config.toml
train_examples = 15625
gain_aug_db = 10
input = "mfcc"
spec_augment = true
arch = "jasper"
stem = "single"
beta1 = 0.9
max_steps = 9100
epochs = 149.1
lr_schedule = "wsd_sqrt"
Rows from block 5, named by matrix and row number. Rows with one number belong to one channel. Each number is 128 + 24 x the weight over the matrix's rms, rounded and kept within 0 to 255. All counts start at 0.
# convs0: first width-9 conv, stride 2 (model.blocks.5.convs.0.weight, 112x96x9, standardized in use), inputs 0-11, a 9 kernel for each
# convs1: second width-9 conv (model.blocks.5.convs.1.weight, 112x112x9, standardized in use, transposed), outputs 0-12, a 9 kernel for each
convs0.50 [161 152 111 105  89  93 156 149 143 150  97 134 137 118 124 116 127 137 121 157 166 173 152 159 141 135 139 141 150 133 159 165 141 160 134 124 144 156 111 142 127 113 125 154 153 118 123 102 119 124 127 153 147 132 150 134 124 115 137 152 130 144 121 155 124 142 123 136  98 101 140 156 100  74  99  69  93  74  96 105 130 118 106 105  99 148 138 128 115 128 124 149 139 135 138 132  78  55 110 126 140 135 109 148 127  88 125 121]
convs0.51 [143 148 144 116 114 107 107 154 102 128 119 132 141 156 119 141 115 136 113 149 152 126 135 131 128 141 110 134 145 127 156 105 124 149 133 179 130 114 137 133 109 117 125 129 115 132 137 134 124 105 133 127 102 114 119 118 115  98 122 166 147 148 157 124 122 111 123 142 159 151 142  98 133 144 158 166 154 162 143 139 144 143 162 114  88  95  93 135 119 140 152 142 111 117 118 114 140 105 125 112 101 140 111 153 121 157  73 115]
convs0.52 [133 149 125 113 124 136  99 125 125  63 111 116 137  88 106  97 140 111 130 130 130 143 148 135 120 153 148 133 103 136 132 128 137 136 105 137 145 137 135 142 115 106 106 152 147 120  97  94  71 127 121  99 151 145 147 141 145 103 124 126 145 148 158 131 142 127  97 106  97  88 126 121  91  96  76  59  89 100 122 133 126 126 138 138 153 134 121 145 147 156 153 152 109 124 132 117 140 146 131 107 142  80 128 112 156 135 116  83]
convs0.53 [126 166 152 134 132  67  48  79 113 161 151 118 106 141 153 130 148 162 152 150  98  72  83  87 122 149 199 165 177 154 214 128 113  92  48  71 134 132 113 140 153 143 148 124 133  90 102 139 149 137 128 105 107 110 130 106 135 155 138 120 156 142 130 147 111 113 119 142 193 157 116 110 106  86 138 143 132 138 146 160 149 140 133 113  98  68 116 140 139 146 177 139 164 151 116 141 127 135 143 165 173 147  88 117 125  80 131 121]
convs0.54 [113 133 149 170 166 128 136 153 112 116 114  96  91 133 144 142 153  97 120 109 134 123 149 131 130 122 128 132 151 146 152 161 148 169 145 158 125 146 137 164 135 136 125 128 125  98  94 100 104 107 126 136 123 120 137 143 172 149 132 112 107 126 113 122 151 146 168 170 133 108 140 112 143 147 124 140 105 102 112 113 152 100  61  96  90 118 118 127 120 127 144  94 116  68 100 153 166 148 143 125 143 104 130 113  96  76  96  91]
convs0.55 [ 99 132 103 130 119 105 117 140 138  87 103  84 170 171 149 148 139  90 102 119 109 104 134 152 136 136 107 137 119 134  97 161 158 153 183 113 107 123 132 119 133 134  97 126 135 102  77 111  93 145 154 172 133 115 134 138 119 118 157 180 165 154 154 101 118 118  65 118 155 182 163 139 124 137 140  85  76  80 149 153 149 140 110  91 150 151 159 131 137 130 124  79 126 107 137 134 130 162 146 108 111 128 158 159 186 156 168 137]
convs0.56 [121 118 113  90 123 103 137 172 129 142 134 113 143 135 156 129 106 107 165 150 173 125 121 124 135  88 117 132  91 118 134 124 132 113 130 136 128 152 144 140 154 135 149 125 139 160  85  73  72  81  70  97 118 124 144 193 163 150 133 130 128 144 156 137 137 143 138 102 151 124 123  88  73  63  65  80 111 126 110 128 134 144 125  88  96  54  88  54  79 142 142 130 132 159 120 149 106 105 131 158  83 130  57  91  84 113 126 146]
convs0.57 [146 115 115 107  88 126 137 111  80 137 112 132 142 131 137  84 128 125 134 131 110 132  86 103  87 106 134 157 107 119  96 149 135 140 110  96 127 108 138 105 103 127 184 185 151 143 136 134 103 124  83  65  84 140 101 133 134 144 149 115 127 135 161 145 146 130 127 114  87 126 131 140 100 114 129 106 111 109 134 127 110 134 138 104 121 133 112  75 119 162 137  97 154 137 132 138 132 128 102 158 117 103 112 117 140 117 102  79]
convs0.58 [143 131 148 119 141  91  81  89 111 144 139 144 131 118 141 101 145 108 137 131 103 139 157 128 146 116 134 141 150 122 121 144  74 109 109 171 153 149 148 150 142 132 117 129 133 133 145 159 142 162 165 144 113 113 139 143 134 124 148 164 147 133 151  99  88 120 146 153 145 160 158 147 128 150 115 134 134 104 136 130 116 111 110 125 138 149 129 127 102  99 149 117 128 148 134 129 100 110 125 127 146 148 170 164 142  97  82 129]
convs0.59 [131 129 125 133 108 117 137 130 115 128  96  89 105 134 142 115 119  70 136 105  96  78 105  99 103  82 157 187 152 129 120 135 136 138 134 168 126  96 113 133 126 147 146 178 200 144 170 149 162 111 144 125 148 153 150 149 156 123 126 124 123 131 103 123 105 177 157 186 159 173 139 121 123 119  98 105  96 118 114 106  92 134 128 136  99  97  59  78  81  76 167 149 138 123 167 147 157 147 134 128 117  86 125 110 126 135 110 161]
convs0.60 [112  84  96 111 154 131 151 120 155 147 168 130 127 133 125 139 177 152 130 125  97 115 126 111 115 127  97 145 183 180 148 133 143 114 146 169 148 157 159 150 175 149 123 123 148 120  58 148 109 145 100  88 108 144 138 170 189 190 179 146 148 157 155 125 100  73  50 133 133 121 113 167 111 151 158 151 149 146 147 117 118 130 135 121 130 141 135 132 117 117 124 149 152 130  99  61 109 160 167 164 120 105  83 172  97 128  85 102]
convs0.61 [152 157 112  70  82  52 130 151 135 123 114 151  96 107  97 121 111 135 150 169 146 127 142 163 169 129 105 118 161 116 146 141 145 121 115 107 135 108  96 126 121 134 128 147 129 115 105  66  97 128  90  88  86 125 110 134 127 153 145 120 135 149 169 173 138 125 153 176 175 151 164 124 124 129 105  86 105 114 150 138 148 133 128 162 156 138 146 139 155 129 149 148 153 132 107 124 126 133 141 164 172 148 179 167 172 139  84  84]
convs0.62 [ 83  92 143 153 137 170 159 118 118 144 140 113 118  99 116 127 133 146 153  97 114 100 108 108 122 104  99 133 137 145 131 152 137 153 151 132 130 135 133 175 182 158 161 142 108 102 122 114 121 121 115 123 120 101 131 112 135 153 189 127 140 152 156 127 171 176 197 159 164  80  87 125 138 127 136 145 137 112  70  65 105  93  59  69  66 101 108 153 181 151 106 119 121  96 118 139 156 123 162 176 112 127 141 117 143 121 139 132]
convs0.63 [118 127 165 141 132 120 122 113  92 129 130 117 101 146 185 143 145  75 157 158 128 157 164 169 157 115 104 127 167 132 136 126  99 101 107 127 122 123 163 125 125 109 136 130 144 172 134 114 121 115 114 129 135 158 143 159 161 179 149 134 115 122 127 133 141 103  79 134 117 119 129 104 100 132 137 140 121 125 115 106 119 126 132 127 127 128 132 138 154 173 131  98 123 134 139 125 124 139 154 143 128 151 123 128 145 158 143 147]
convs0.64 [133 146  97  85 128 114 115 137 114 111 124 136 106 109 117  97 127 157 102 121 160 158 147  94  67  98 117 108 133 152 142 107 107 138 147 106 103 101 113 140 137 148 119 139 161 183 136  99 108 100 100 130 137 156 159 175 156 123 120 110  95 125 104 133 189 155 145 111 139 123 131 118 125 136 132 124 129 146 147 156 147 161 147 134 108  93  71 104 121 132 135 165 156 150 130 133  95  98 139 117 112  67 103 116  73  63  99  95]
convs0.65 [143 124 119 105 114 111 132 118  98 112 112 109 133 149 129 128 116 138 127 161 141 119 116 125 119 141 146 110 153 162 174 120 144 111 160 156  98  97 121 135 150 119 133 162 138 132 102  68  75  92 114 120  68 107 145 107 137 148 174 164 153 122  97 122 141 137 155 144 140 117 125 108 133 132 128 138 124 131 132 123 130 151 164 128  82 109 141 124 140 154 143 160 159 152 120  99 130 147 157 134 153 132 110  91 139 115 125 176]
convs0.66 [138 152 140 141 103 108  84  68  79 146 122 139 150 116 112 150 127 109 146 112 129 104  99  86  76  66  80 144  84 125 125 127 121 115 129 119 149 131 167 159 161 168 123 142 102 137 140 129 143  58  84  75 124  97 109 107 143 128 136 143 150 184 147 147 137 161 185 149 103 131 124 107 144 107 137 112 102 107 122 139 170 124 142 148 144 142 114 106  81  98 123 122 126 148 124 104  79  94 151 142 108 145 187 140 137 103 172 123]
convs0.67 [110  91 108 107 133 132 124 135 157 106 104 118 145 151 173 160 134 129 131 129 134 135 132 133  89 116 135 123 163 142 113 112 101 134 171 116 122 119 130 133 136 143 132 130 129 115 122 135 121 168 148 103  68  83 144 126 144 110 151 143 116 135 102  98 117 121 118 126 161 149 114 111  81 133 163 154 112  98 122 123 112 157 127 112  82  99 121 126 128 161 132 131 113 110 116  94 146 143 113 114 108  82 107 112 168 132  94 130]
convs0.68 [105 144 143  76  80 118 131 181 152 139 126 129 124  89  98 124 118  73 146 124 107  98  94 104  94 118 106 143 113 172  92 157  93 140 157 150  92  97  96 113 137 151 128 132 125 134 116 120  85  88 119 119 126 136 143 150 152 127 126 112 125 115 156  92  82  76  66 101 107 125 148 168 154 136 105  64  90  81 111 112 154 124 137 140 133 107 107 101 106 130 131 144 124 148 103 128 106 166 156 170 124 125 108 105 143 109 129 112]
convs0.69 [157 109  92  51  35  87 131 145 132 128 134 130 128 128 133 111 123  99 114 151 138  95 115 135 132 129 141 146 147 194 158 121 154 101 142 145  93 119 162 157 132 125 122 127 148 133 119 131 114 121 149 128 133 116 135 144 155 161 182 147 153 133 112  94 124 135 164 134 129 118 144 127 109 134 140 166 157 120 123 100 123 153 109 105 118 144 155 145 143 116 123 128 110  75  95 124 149 165 156 146 149 156 158 155 161 134 133 144]
convs0.70 [120 126 107  87 130 163 153 129 122 169 153 126  88 120 114 101 106 110 178 171 164 159 168 122 118 125 119 114 108 116 135 138 115 170 162 139  96  75  83  77 101  77  85  61  62 139 110 119 124 125 123  95 122 116 120 146 141 176 139 133 150 120 124 131 112 121 129 145 110 135 140 116 145 140 143 174 146 128 132 125 107 139 141 177 152 150  88  94 129 133 133 129 112  99 122 129 131 150 171  69  91 101 135 132 138 151 172 161]
convs0.71 [148 161 151 139 118 136 145 130 118 158 140 125  95 111 115 112 128 116 167 129 103 122 112 135 157 138 139 163 157 100 103 127 155 152 124 158 122  99  84  84  90  94  76  93 131  75  87  86 107 123 110  96  76 146 164 139  98 129 124 134 163 156 128 154 127 142 141 136 132 153 138 132 168 154 148 164 162 143 126 113 120 130 115 136 136 133 123 102 109 124 133 141 127 129 107 105 134 116 160 158 131  94 108 125 121 122  92  75]
convs0.72 [137 134 107 106  92  95 106 135 138 125  97  94 116  74  84  82  65  91 124 123 112 124 139 124 123 106 110 144 128 123 126 136 110 129 136 127 108  92 106 129 134 116 135 131 147 125 112 123 112 121 144 142 153 168 186 163 150 147 170 154 148 151 140 160 144 131 144 134 118  99  87 143 142 150 156 160 147 141 128 116 102 112 119 120 136 133 108 120 128 154  72 102  99 106  81  82 136 148 175 135 156 121 106  82  70  82 125 155]
convs0.73 [119  88 120 130 145 134 184 166 116 120 112 125  87 147 151 149  99  86 105 119 146 118 133 166 169 119 108 147 122 159 145 106 133 135 125 119 120 130 167 166 143 115 159 139 143  81 135 119  96 176 151 138 151 158 198 147 112 110 118 116 101  93 138 130 102 118 128 123 108 137 120 126 141 110 138 119 110 133 130 136 147 106 108  88  95 136 195 166 138 135 150 147 151 126 137 128 131  94 154 182 134 117 105  94 158  79  83 115]
convs0.74 [150 138 122 127 132 145 143 141 131 136 144 129 141 145 112 104  79 101  86 128 167 162 140 131 102 105 128 114 113 122 107 158  81 125  84  49 129 114 128  99 120 146 114 110 114 105 136  83 113 126 160 195 133 159 128 144 125 126 108 129 120 124 113  85 145 123 135 149 131 144 120 116 129 114 118  98 124 136 148 147 141 141 136 153 141 138 142 121  93 117 174 174 145 136 134 112  70 101 124 145 110 111 173 140 126 125 104 111]
convs0.75 [142 122  52  39  70  69 124 123 149 111  63  50  85 123 145 130  80  98 111 102 146 169 160 153 157 143 154 142 122 157 142 143 139 127 139 139 144 134 130 151 138 137 145 114 131 143 128 139  88  93  99 134 135 170 151 148 138 129 167 130  84 106  92 172 156 151 185 139 129 175 156 154 128 143 137 131 124 116 123 130 136 148 140  98  90 120 129 139 132 155 157 118 114 119 147 171 151 124 130 141 139 173 142 114 109 112 148 139]
convs0.76 [136 124 145 168 131 135  84 131 127 116 153 143 114 125 109  76  96 124 130  94  97 114 134 121 126 144  79 143  93 117 135 135 143 124 171 140 147 133 142 137 133 128 144 141 143 129 129 150 105  90 127 106 139 122 152 174 169 136 133 120 115 121 123 132 107 119 119 148 127 144 156 108 124 123  98 117 125 153 145 167 135  97 133 129 111 101 125 150 152 106 151 164 179 118 108 107 128 110 108 111  91 100  69 147  70 136 166 123]
convs0.77 [133 139 149 153 136 122 112 146 150 144 106 117 147 167 171 137 176 170 159 133 116 103 119 130 113 130 123 124  94 153 135 152 116 142 127 104 141 137 156 168 134 133 122 137 131 137 116 141 120 138 126 169 125 112  98  69  88 109 121 152 144 177 164 123 136 150 146 135 139 142 112 153 156 120 105 112 122 132 113 121 137 107 122 110 145 150 139 155 146 127 172 144 167 109 139 118  99  79 117 157 116 114 109 164 110 128 162 119]
convs0.78 [120 108 114 110 138 117 127 125 151 111 148 148 130 148 138 170 119 119 143 129 131 123 145 164 144 127 109 115 115 149 165 104 133 132 138 143 156 170 163 132 140 139 161 196 157 123 105 117 146 135 146 126 161 162 143  94 144 165 145 112 110 126 114  87 115 131 175 147  93 135  97 130 110 124 132 120 109 113 107  58  88  74 117 124 144 120 160 128 128 104  93 169 107 120 136 180 147 101  98 144  86 110 120 160 121 170 105 134]
convs0.79 [106 113  97 101  97 112 106 133 135 148 132 114 124 142 150 142 163 147 140 126  81  88 115 137 123  95  98 146 162 110 111 100 102 128 142 160 154 142 148 135 122 119 119 136 142  95 109 112  99 110 101 149 139  90 114 105 114 110 133 147 147 128 153 105 116 116 108 117 108 135 142 111 146 160 136 154 144 117 109  97 123  90  89 105 110 136 130 144 135 116 135 153 130 118 121 113 117 115 123 148 132  92  94  57 119 126  94 139]
convs0.80 [ 99 118 108 156 148 159 152 121 112  74 105  73 135 148 169 154 124 127 132 124 151 153 149 122 129 114 105 127 117 149 132 147 117 122 150 115 129 133 129 128 124 131 132 131 123 154 137 139 120 133 101  59 126  92 136 138 105 130 130 161 128 158 103 126 147 108 112 134 132 165 137 126 116 121 117 135 123 132 103 129 134 102  73 120 145 120 118 115 122 140 113  98 128 128 132 109 136 120 118 111 169 168 186 178 144 128 117 142]
convs1.50 [116 142 101 132 121  93 104  90 112 126 135 182 114 151 157 113 111  88 147 131 135 138 137 112  89 115 124 108 120 124 110 118  92 154 109 143 129 174 137 107  83 104 155 121 159 180 120 117 112  89 113 109 106 162 135 169 135  89 150 103 106 107 146 124 170 184  93 146 110  91  94 123  85  77 123 120 124 133 169  95 114 128 113 105 122 113  80 120 120 153 118  87 117 120 109  84  84  74  97 158  74 118  84 156 194 169 164 157 127 155 111 120 133 104 134 151 115]
convs1.51 [120 115 116 120 109 152 172 130 138 100 138  98 132 135 119  96 119 118 127 128 134 107  95 114  92  81  67 139 148 123 120 144 115 130 151 162 123 103 124 149 137 143 158 112 104 160 140 113  97  97  73 132 132 131 153 153 154 148 107 105 114 113 133 119 103  96 129 155 163 161 145 120 159 150 165 136 109 122 138 122 173 111 132 122 146 123 110 128 115 132 163 128 107 130 139 163 106 112  77 142 138 132 121 100 113 107 151 144 107 121 111 113 110 116 103 137 145]
convs1.52 [164 136 149 100 164 135 161 171 139 135 156 137 130 137 118 147 130 141 131 131 142 160 135 154  80  95 143 111 154 132 106 116 167 127 118  91 146 123  94 134 126 117 130 102  98 123 167 158 128 163 119 113 161 182  92 155 139 100  78  85 100 114  89 100 129 116  88 114 120 100 113 107 103 152 150 136 111 106 143 112 106 151 124 131  86  95 142 142 141 116  82 110  99 139 143 147 142 114 154 140 159 109 105 172  82 102  63 126 143 134  97 116 127 121 142 113 123]
convs1.53 [154 112 124 160 157 158  80  67  93 113 122 151  83 130 161 185 158 162  88  68  99  79  92 108 110  97 127 129 133 148 119 116 102  93 178 172 122  94 143 105 164 140 133 140 114 119 107 136 124 137 170 187 117 143 151 169 155 105 143 176 162 103 111 120 143 113 104 124 139  92 124 171 145 125 122 146 121 154 115 102 150 109  94  97 123 129 170 118 146  94 153 141 160 128 116 133 137 151  97 143 109 108  94 134  87 115 161 194  69 170 138 150 151 172 141 124 124]
convs1.54 [115  93  85  95 125  86 121 149 111 117 111 169  94  91  76 127 110  91 113 104  92 105 108 122 129 101  97 147  93 139 128 133 137 176 141 153 118 102 105  99 109 123  57  92 116 111 115 108 140 129 133 109 139 116 134  94 108 101 107 102 161 149 149 152 164 127 131 137 143 114 139 139  92 128 148 126 124 120  89 105 110 118 126 142 139 111 132 135 114 130 109 129 125 115  76  99  82  96  92 154 145 163 144 146 137 126 165 123 105 123 105 125 136 104 139  92  85]
convs1.55 [124  84 111 108 111 111 129 136  71 145 139 150 155 103  81 165 136 110  76  84 153 160 130 120 152  97  87 172  88 154 139 133 112 121 100  80 114 154 161 133 120 101 124 102 136 133 165 119 133 125 149 114 132 131 120 129 146 131 130 139 115 110 108 134 124 125 120 139  97 128 122 123 125 106  82  94 136 165 139 155 138 124 128 125  81 135 142 174 168  99 146 125 117 115 128 149 172 145 149 167 128  92 133 130 102 109 144 124 137 161 126 159 169 114 160 134 151]
convs1.56 [118 120 116 131 135 143 134 119 150  90  88 113  49 117 141 104 152 129 130 140 133 144 132 129 107 139 127  91 103 151 167 135 112 150 129 119 148 139 108 124  97 107 132 120 128 122 137 113  94 118 131 145 156 117 104 117 139 138 102 117 131 132 127 149 150 129 113 115 129 140 154 114 104 130 143 142 129 132 144 140 161 114 141 120  85 135 141 134 112 115 148 118 112 119 121 111  78  91  99 137 113 147 128 160 157 132 156 148 114 148 130 171 153 158 128 148 133]
convs1.57 [138 142 141 125 148 151  77 115  88 133 129 125 133 145 109 126 123 161 113 107 120  92 119 115 138 127 161 129 124 130 114  88 134 128 147 153 151 142  86  81  68 155 123 160 183 127 167 106 114 164 146 125 154 130 106 119 123 129 111 110 122 141  84 136  93  92 108 145 131 162 119 149 124  85 126 138 132 125 159 125 139 126 138 113 154 127  95 109 117 129 169 163 122 132  71 145 126 144 101 178 167  83 117  86 114 103  86 128 134 149 111  90 157  82 121 119 115]
convs1.58 [144 133 146 153 148 158 140 146 102 123 102 113  78 113 118 152 137 126 134 107  69  70 100 122 153 135 118 143 123 100 114 137 157 133 130 105  96 120 152 107 103 120 123 162 157 143 154 143 146 107 117 136 136 119 129 147 133 102  97 113 138 126 114 129 142 139  82  87 135 146 148 132  97 130 153 135 137 121 122 133 128 147 127 122 159 195 194 158 103 152  93 125 125 148 122 115 120 144 166 125 150 142 145 139 112 132 140 128  88 122 108  78  89  70  66 109 111]
convs1.59 [131 156 119 119 154 168 171 181 146 146 117  96 125 148 111 133 149 116 101 125 108 130 106  89  87 140 127  92 117 141 158  87 125 150 159 114 162 162 131  78  96  96 117 104 120 101 133 114 160 147 103 107  93 119 109 148 142 112  72  84 106  95 137 148 114  89  69  99 146 157 155 140 151 157 125 118 119 121 124 149 120 102 136 140 117 133 100 165 127 166 116 126  96 107 101 123 136 147 146  95 124 130 158 139 108 122 134 127  93 110 137 142 141 151 153 128 136]
convs1.60 [117 138 118 174 139 132 178 111  87 135 132 132 136  74 119 124 139 108  98  75  87 101 102 129  93 135 119  96 123 103 123 104 177 129 158 115  90 141 156 147 116 139 110 189 152 101  73 129 156 173 135 121 114  95 107 113 153 110  88 123 132 139 126 155 140 117  92 161 126 114  94 176 129 200 144 137 164 139 140 132 106 116 151 156 169 142 136 138 138 134 137 164 136 142 129 105 130 122 108 115 155 166 138 135 146 131 113 151 129 166 171 171 138 129  95  78  86]
convs1.61 [128 117 118  95  80 141 148 148 170 100 111 109 116 121 102 143 131  73 149 148 155 162 119  97  66  64 126 153 106 135 104 140 146 125 116  71 121  99 113 115 146 140 101 100  96 163 133 111  95 109 100 102 104 116 193 160 123 138 167 159 128 105 117 137 159 142 135 148 155 108 138 151 163 107 109 130  93 148 140 113 141 135 147 130 125 132 106 149 182 186  86 144 131 154 152 133 106 109 132 142 145 119  92 113 145 148 136 134 116 140  78 122 126 144 136 118 114]
convs1.62 [143 125 125 176 121  95 123 114  90 132  96 154 149 150 105 114 184 201 107 133 149 159 142 161 129 135 107  81 100 144 162 142 159  83  91 137 134  93  99 102  57 157 130  88  90 164  92  71 114 120 139 123 153 144 109 120 105 124 128 129 151 160 124  98  97 107 112 152 108 120 107 174 127 128 109 105 129 148 160 151 135 128 120 163 146 123 134 115 128 135 143 177 153 118 113 134 139 134 119 148 128 120 105 138 109 142 165 145 127 154 102 131 136 128 159 110 104]
convs1.63 [ 90 103 100 101 102 117 129 163 176 163 110 142 153 112 108 123 127 152  70 117 107 149 138 141 167 161 117 115  81  97  95 128 136 124 124 159 151 115 116 128 133 132 163 154 150 130 135  68  91 136 103  95  92 108 147 101 108 123 125 105 124 119 129  99 111 119 137  71 112 120 104 143 119  93  89  97  90 130 143 158 164 153 103 166 185 147 104 109 118 117 167 130 141 112 126 125 128 148 134 102 116  48 138  93 142 156 158 135 108 116 110 111 122 163 147 160 124]
convs1.64 [170 166 135 116 122 137 115 145 157 136 136 120  79 116 103 103  85 138 153 142 136 136 156 129 132 103 109 107 121 164 148 154 105 119 139 161 161 136 100 113 118 129 147 133 145 150 183 156 141 135 185 139 169 145 138 125 132 142 118 117 181 187 171  95 150 142 118 114 115 142 108 140 122 140 108 108 138 126 121 144 109 160 154 113  97  71  78  95 128 115 131 140 125 162 126 110 120 103  84 128 122 107  92 130 145 110 121 122 105 145  71  95  71 120 144 116 109]
convs1.65 [138 145 136 135 111 112 111 105  98 148  57 135 119  88 132 102  83 109 147 119 157 129 159 157 152 135 105 134 156 189 131 151 129 140 121 121 164 134 144 146 149 158 124 140 131 113 113 118 108  97  95 135  96 130  87 121 164 127  82  85  97 146 169 154 135 167 135 126 134 140 130 145  81 131 133 119 115 116 137 111 145  71 104 109 154 163 102 118 128 114 140 124 126 120 148 129 119 137 115 105 133 130 144  84 167 151 125  97 116 118 145 120 146 143 110 109  62]
convs1.66 [150 144  98 122 141 174 152 102  90 116 145 160 163 135 139 136 182 135  97 130 112 131 114 129 126 142 125 141 146 129 102 124 128 105  47 110 172 151 139 132  83  94  92  87 127 115 154 151 119 127  94  98 159 103 118 109 122 122 146 140 155 122 137 136 107 127 172 116 127 162 132 119 134 138 116 119 155 116 118 129 151 107 111 137 120 120 111  98 131 125 117 106 112 145  99 116  95 114  88 148 117 127 117 128 112  90 121 106 125 130  89 120 108 106 126 132 179]
convs1.67 [149 116  94 120 189 131 127 150  79 157 103 124 109 113 139 120 116 137  93 135 116 118 167 134 169 136 108 118 132 120 109 110 126 132 168 139 138 107 147 125 154  93 125 114 112 155 168 148  97 176 108 118 165 127 122 181 150 165  94  76  99 136 132 127 138 141 120  82 123  98 136 104 137 158 104 118 146  70 112 128 199 112 126 120 138 181 133 121  93 144 169 115 100  45  73  88  66 111  99 160 135 152 110 158 105 168 126 138  95 171 157 173 106 144  54 138 106]
convs1.68 [136 168  78  96  91 140 130 159 144 121 108 105 164 114 157 152 138 103 128 136 124 110 102 101 121 120 132 158 171 150 133  89 119 174 154 138  97 144 179 174 168 136  90 144 144 124 145 147 163 128 140 144 138 114 116  87 162 126 132 122 121 135 136 109 101 112  99 117 140 123 134 124 170  91 128 137  67  79 173 164 123 172 137  99 138 135 135 125 112 129 138 115 129  83  88 117 152 105 127 142 134 131 151 114 148 137 129 176 166 113 175 159 141 147 147 143 132]
convs1.69 [149 111  85 131 142 116 122 115 132 137 155 143 181 180  99  88 164 141 131 128 132 157 115 137 104 109 119  99 159 122 190 144 163 118 103 116 153 110 121 121  75 107 113 110  77 133 144  94 103 159 120 136 173 145 139 178 132 124 105 124 123 108 125 144 154 127  95  81 112 129 125 126 142  89  78 143 132 141 141 158 100 124 120 106 128 152 157 126 141 148  77 101 136 141 150 120 144 116 114 100  84  88  82  29 115 120 125 107 192 143 105 126  83  80  97 144 133]
convs1.70 [100 165 140 135  89  99 186 147 107 106 143 131 145 107 132 161 135 111 148 139 124  76 106 102  77 107  85 141 138 124  80 112 113 159 198 158  87  78 123 106 104  97 100  89  87 107 125 115 146 157 139 142 118 147 106 104 136 132 125  99  95 118 142 120  91 139 116 111 105 133 143 144 127 162  99  81  98 141 100 120  61 146 135 149 166  85 137 156 138 142  84 124 119 141  76  97 120 114 169 114 123 126 108 126 129 135 162 132 145 132 142 155 148 135 122 112 144]
convs1.71 [ 67 123 170 132  97  99 169 133 110 127 126 154  92 111 155 140 118 138 156 143 149 120 115 127 107 111  56 109  89  96  81 111 132 141 144 129 157 128 137 131 100 143 109 137 122 169 138 100 116 145 144 135 143 105 159 152 126  85  77  87  92 118 154  88 124 157 138 123 131 123 102 119 127  97 116 148 117 133 150 136 145 122 117 114  59  61  94 109 131 135 143 137 160 143 139 126  96  96 107 140 112 174 156 138 129 173 121 147 117 114 135 127  93 120 101 137 171]
convs1.72 [134 124 106 129 138 126 117 113  89 113 108 126 143 114 122  93 104 139 112 142 144 137 123 117 122 149 161 119  94 114 116 135 143  90  25  33 151 125 138 114  93 128 153 157 145 137 138 142 109 107 106 136 157 130 157 158 124 104 114 138 114  96 109 124 128 143 149 146 153 132 124 112 107 109  94  94  80 113 127 167 151 129 112 108  92 105 118 118 118 120  94  63 104 116 107 107 111 134 134  95 110 104 112 137 138 132 127 106 146 145 160 148 129 157 163 153 185]
convs1.73 [146  88 142 181 105 137  92 104  92 146 144 117 204 119 144 151  98 123 138 121 149 154 129 118 169 162 152 121 139 137 155 136 120  95 121 161 158 114 131 102  87 102 136 138 126 129 144 158 132 157 104 163 145 157  94 132  91  87  84 160 125 142 105  94 136 136  89 153 124 127 119 134 112 122 118 137  93 112 137 155 158 117 121 127 121 123  95  54 102  98 175  82 116 139 118 106 126 142 162 128 149 130 138 172 172 168 117 114 197 139 166  88 144 115 163 134 154]
convs1.74 [142 150 133 106 134 133 152 129  94 152 149 119 122  64 102 148 159 127 129 121 140 145 107  78  65 143 108 129 149  92 104 134 124 109 139 133 105 141 111 121 114  97 144 154 145 152 168 143 145 127 137 132 119 140 148 162 116 114 155 142 130 134 111 132 109 130 146 128 129 163 146 120 111 159  93  73 117 128 174 127 143 114 121 113 111 110 115 126  97  83 144 121 148 142 136 154 130 124 107 136 134 122 105 111 138 113 124 130 137 124  96 118  94 128 148 139 132]
convs1.75 [148 150 127 110 124 118 114 105 102 128 115 120 137 113 128 153 128 122 152 116 118 128  97  95 106 131 135 109 101 127 119 107 118 130 112 148 143 147 117  91  88 118 108 138 132 115 109 108 104 140 115 120 136 107 130 157 139 115  92 117 176 145 113 153 126 150 132 123 150 133 154 135  96  99 139 148 150 128 140 127 155  88 103  98  56  89 118 146 158 108 136 109 142 160 102 114 135 139 134 105 137  96 131 157 148 122 158 136 147 125 128 139 120 144 151 154 175]
convs1.76 [142 127 137 123 114  55 129 131 130 121 139  95 116 143 126 133 117 124 104 114 131 129 139 151 183 174 131 133 119 128 120 116 140 115 122 146 108  94 117 141 115  88  19  71 104 111 159 160 158 129 107 117  98 134 122 119 121 131 131  95 103 137 104 141 149 127  88 115 143 121 162 160 124 148 135  99 133 117 125 112 112 114 155 134 145 164 111  86  94 111 105 156 144 135 131  72 112 158 117  81 111 139 166 139 130 121 145  92 142 153 138 142 112 130 131 107 100]
convs1.77 [154  89 165 115 133  92  95  97 116 109 125 148 134  81 145 135 126 126 128 118 112 115  93  64  78  68 152 150 129 127 145 154  79  49 131 132 129  99 115  92 131 106 103 117 134 133 120  85 136 176 158 121 140 120 116 101 119  99 148 139 142 169 214 157 161 101 140 151 117 124 165 128  91  85 166 100  94  96 148 111 149 158 116 120  90 135 115 142  97 134  95 114 127 140 142 123 135 156 140 125 103 134 105 135 145 124 119 127 119 151 113 148 134 126 133 114 136]
convs1.78 [132 184 130 140 135 175 110 120 126  93 172  79 118 152 121 143 138 150 138 165  79  74  67 112 139 125 161 132 165 118 146  95 109 126  75 130 106 110 124 113 130 139 166 141 130 118 121 115 117 111 108 135 128 142 151 166 170 151 116 146 134 138 160  98 123 130 146 150 156 134 116 114 157 167 145 145 170 127 108 146 117 132 103 106 120 132 121 126 154 161 168 176 161 160 138  71 149 186 153  99 154 153 124 118 131  90 129 153 110 145 149 155 148 115 134 138 121]
convs1.79 [147 126 143 133 170 110 127 138 104 143 118 122 112 121  97 151 187 185 107 109 140 117 130 109 119 123  96 112 105 120  92 104 136 155 134 144 122 121 104 111  95 144 112 117 110 183 138 133 165 156 128 145 137 130 135 116 100  93  98 152 130 106 136 106 127 141 111 101 145 121 127 106 139 127 152 101 120 131 125 170 154 108 128 117 128 141 138 166 151 145 114  77 116 154 140 154 131 127  80 152 180 105 109  94 163 186 112 108 132  95 120 139 137 122  66  95  42]
convs1.80 [148 148 119  92 113 109  97 138 120 144 130 163 144 101  87 133 121 123 119  99 136  95 112 107 109 145 178 134 111 130 129 132  86 120 134 133 139 123 175 102 122 116 135 128 119  83 108 124 127  99 148 145 151  93 136 138 139  83 125  78 134 125  89 137 160 171 130 124 142 144 132 132 129 130 149  96 112 138 120 138 120  90 141 173 126 165 116 136 146 117 133 156 152 154 184 122 112 126 133 102 132 116 121 137 135 142 131 132 156 148 129 112 136 162 118 155 160]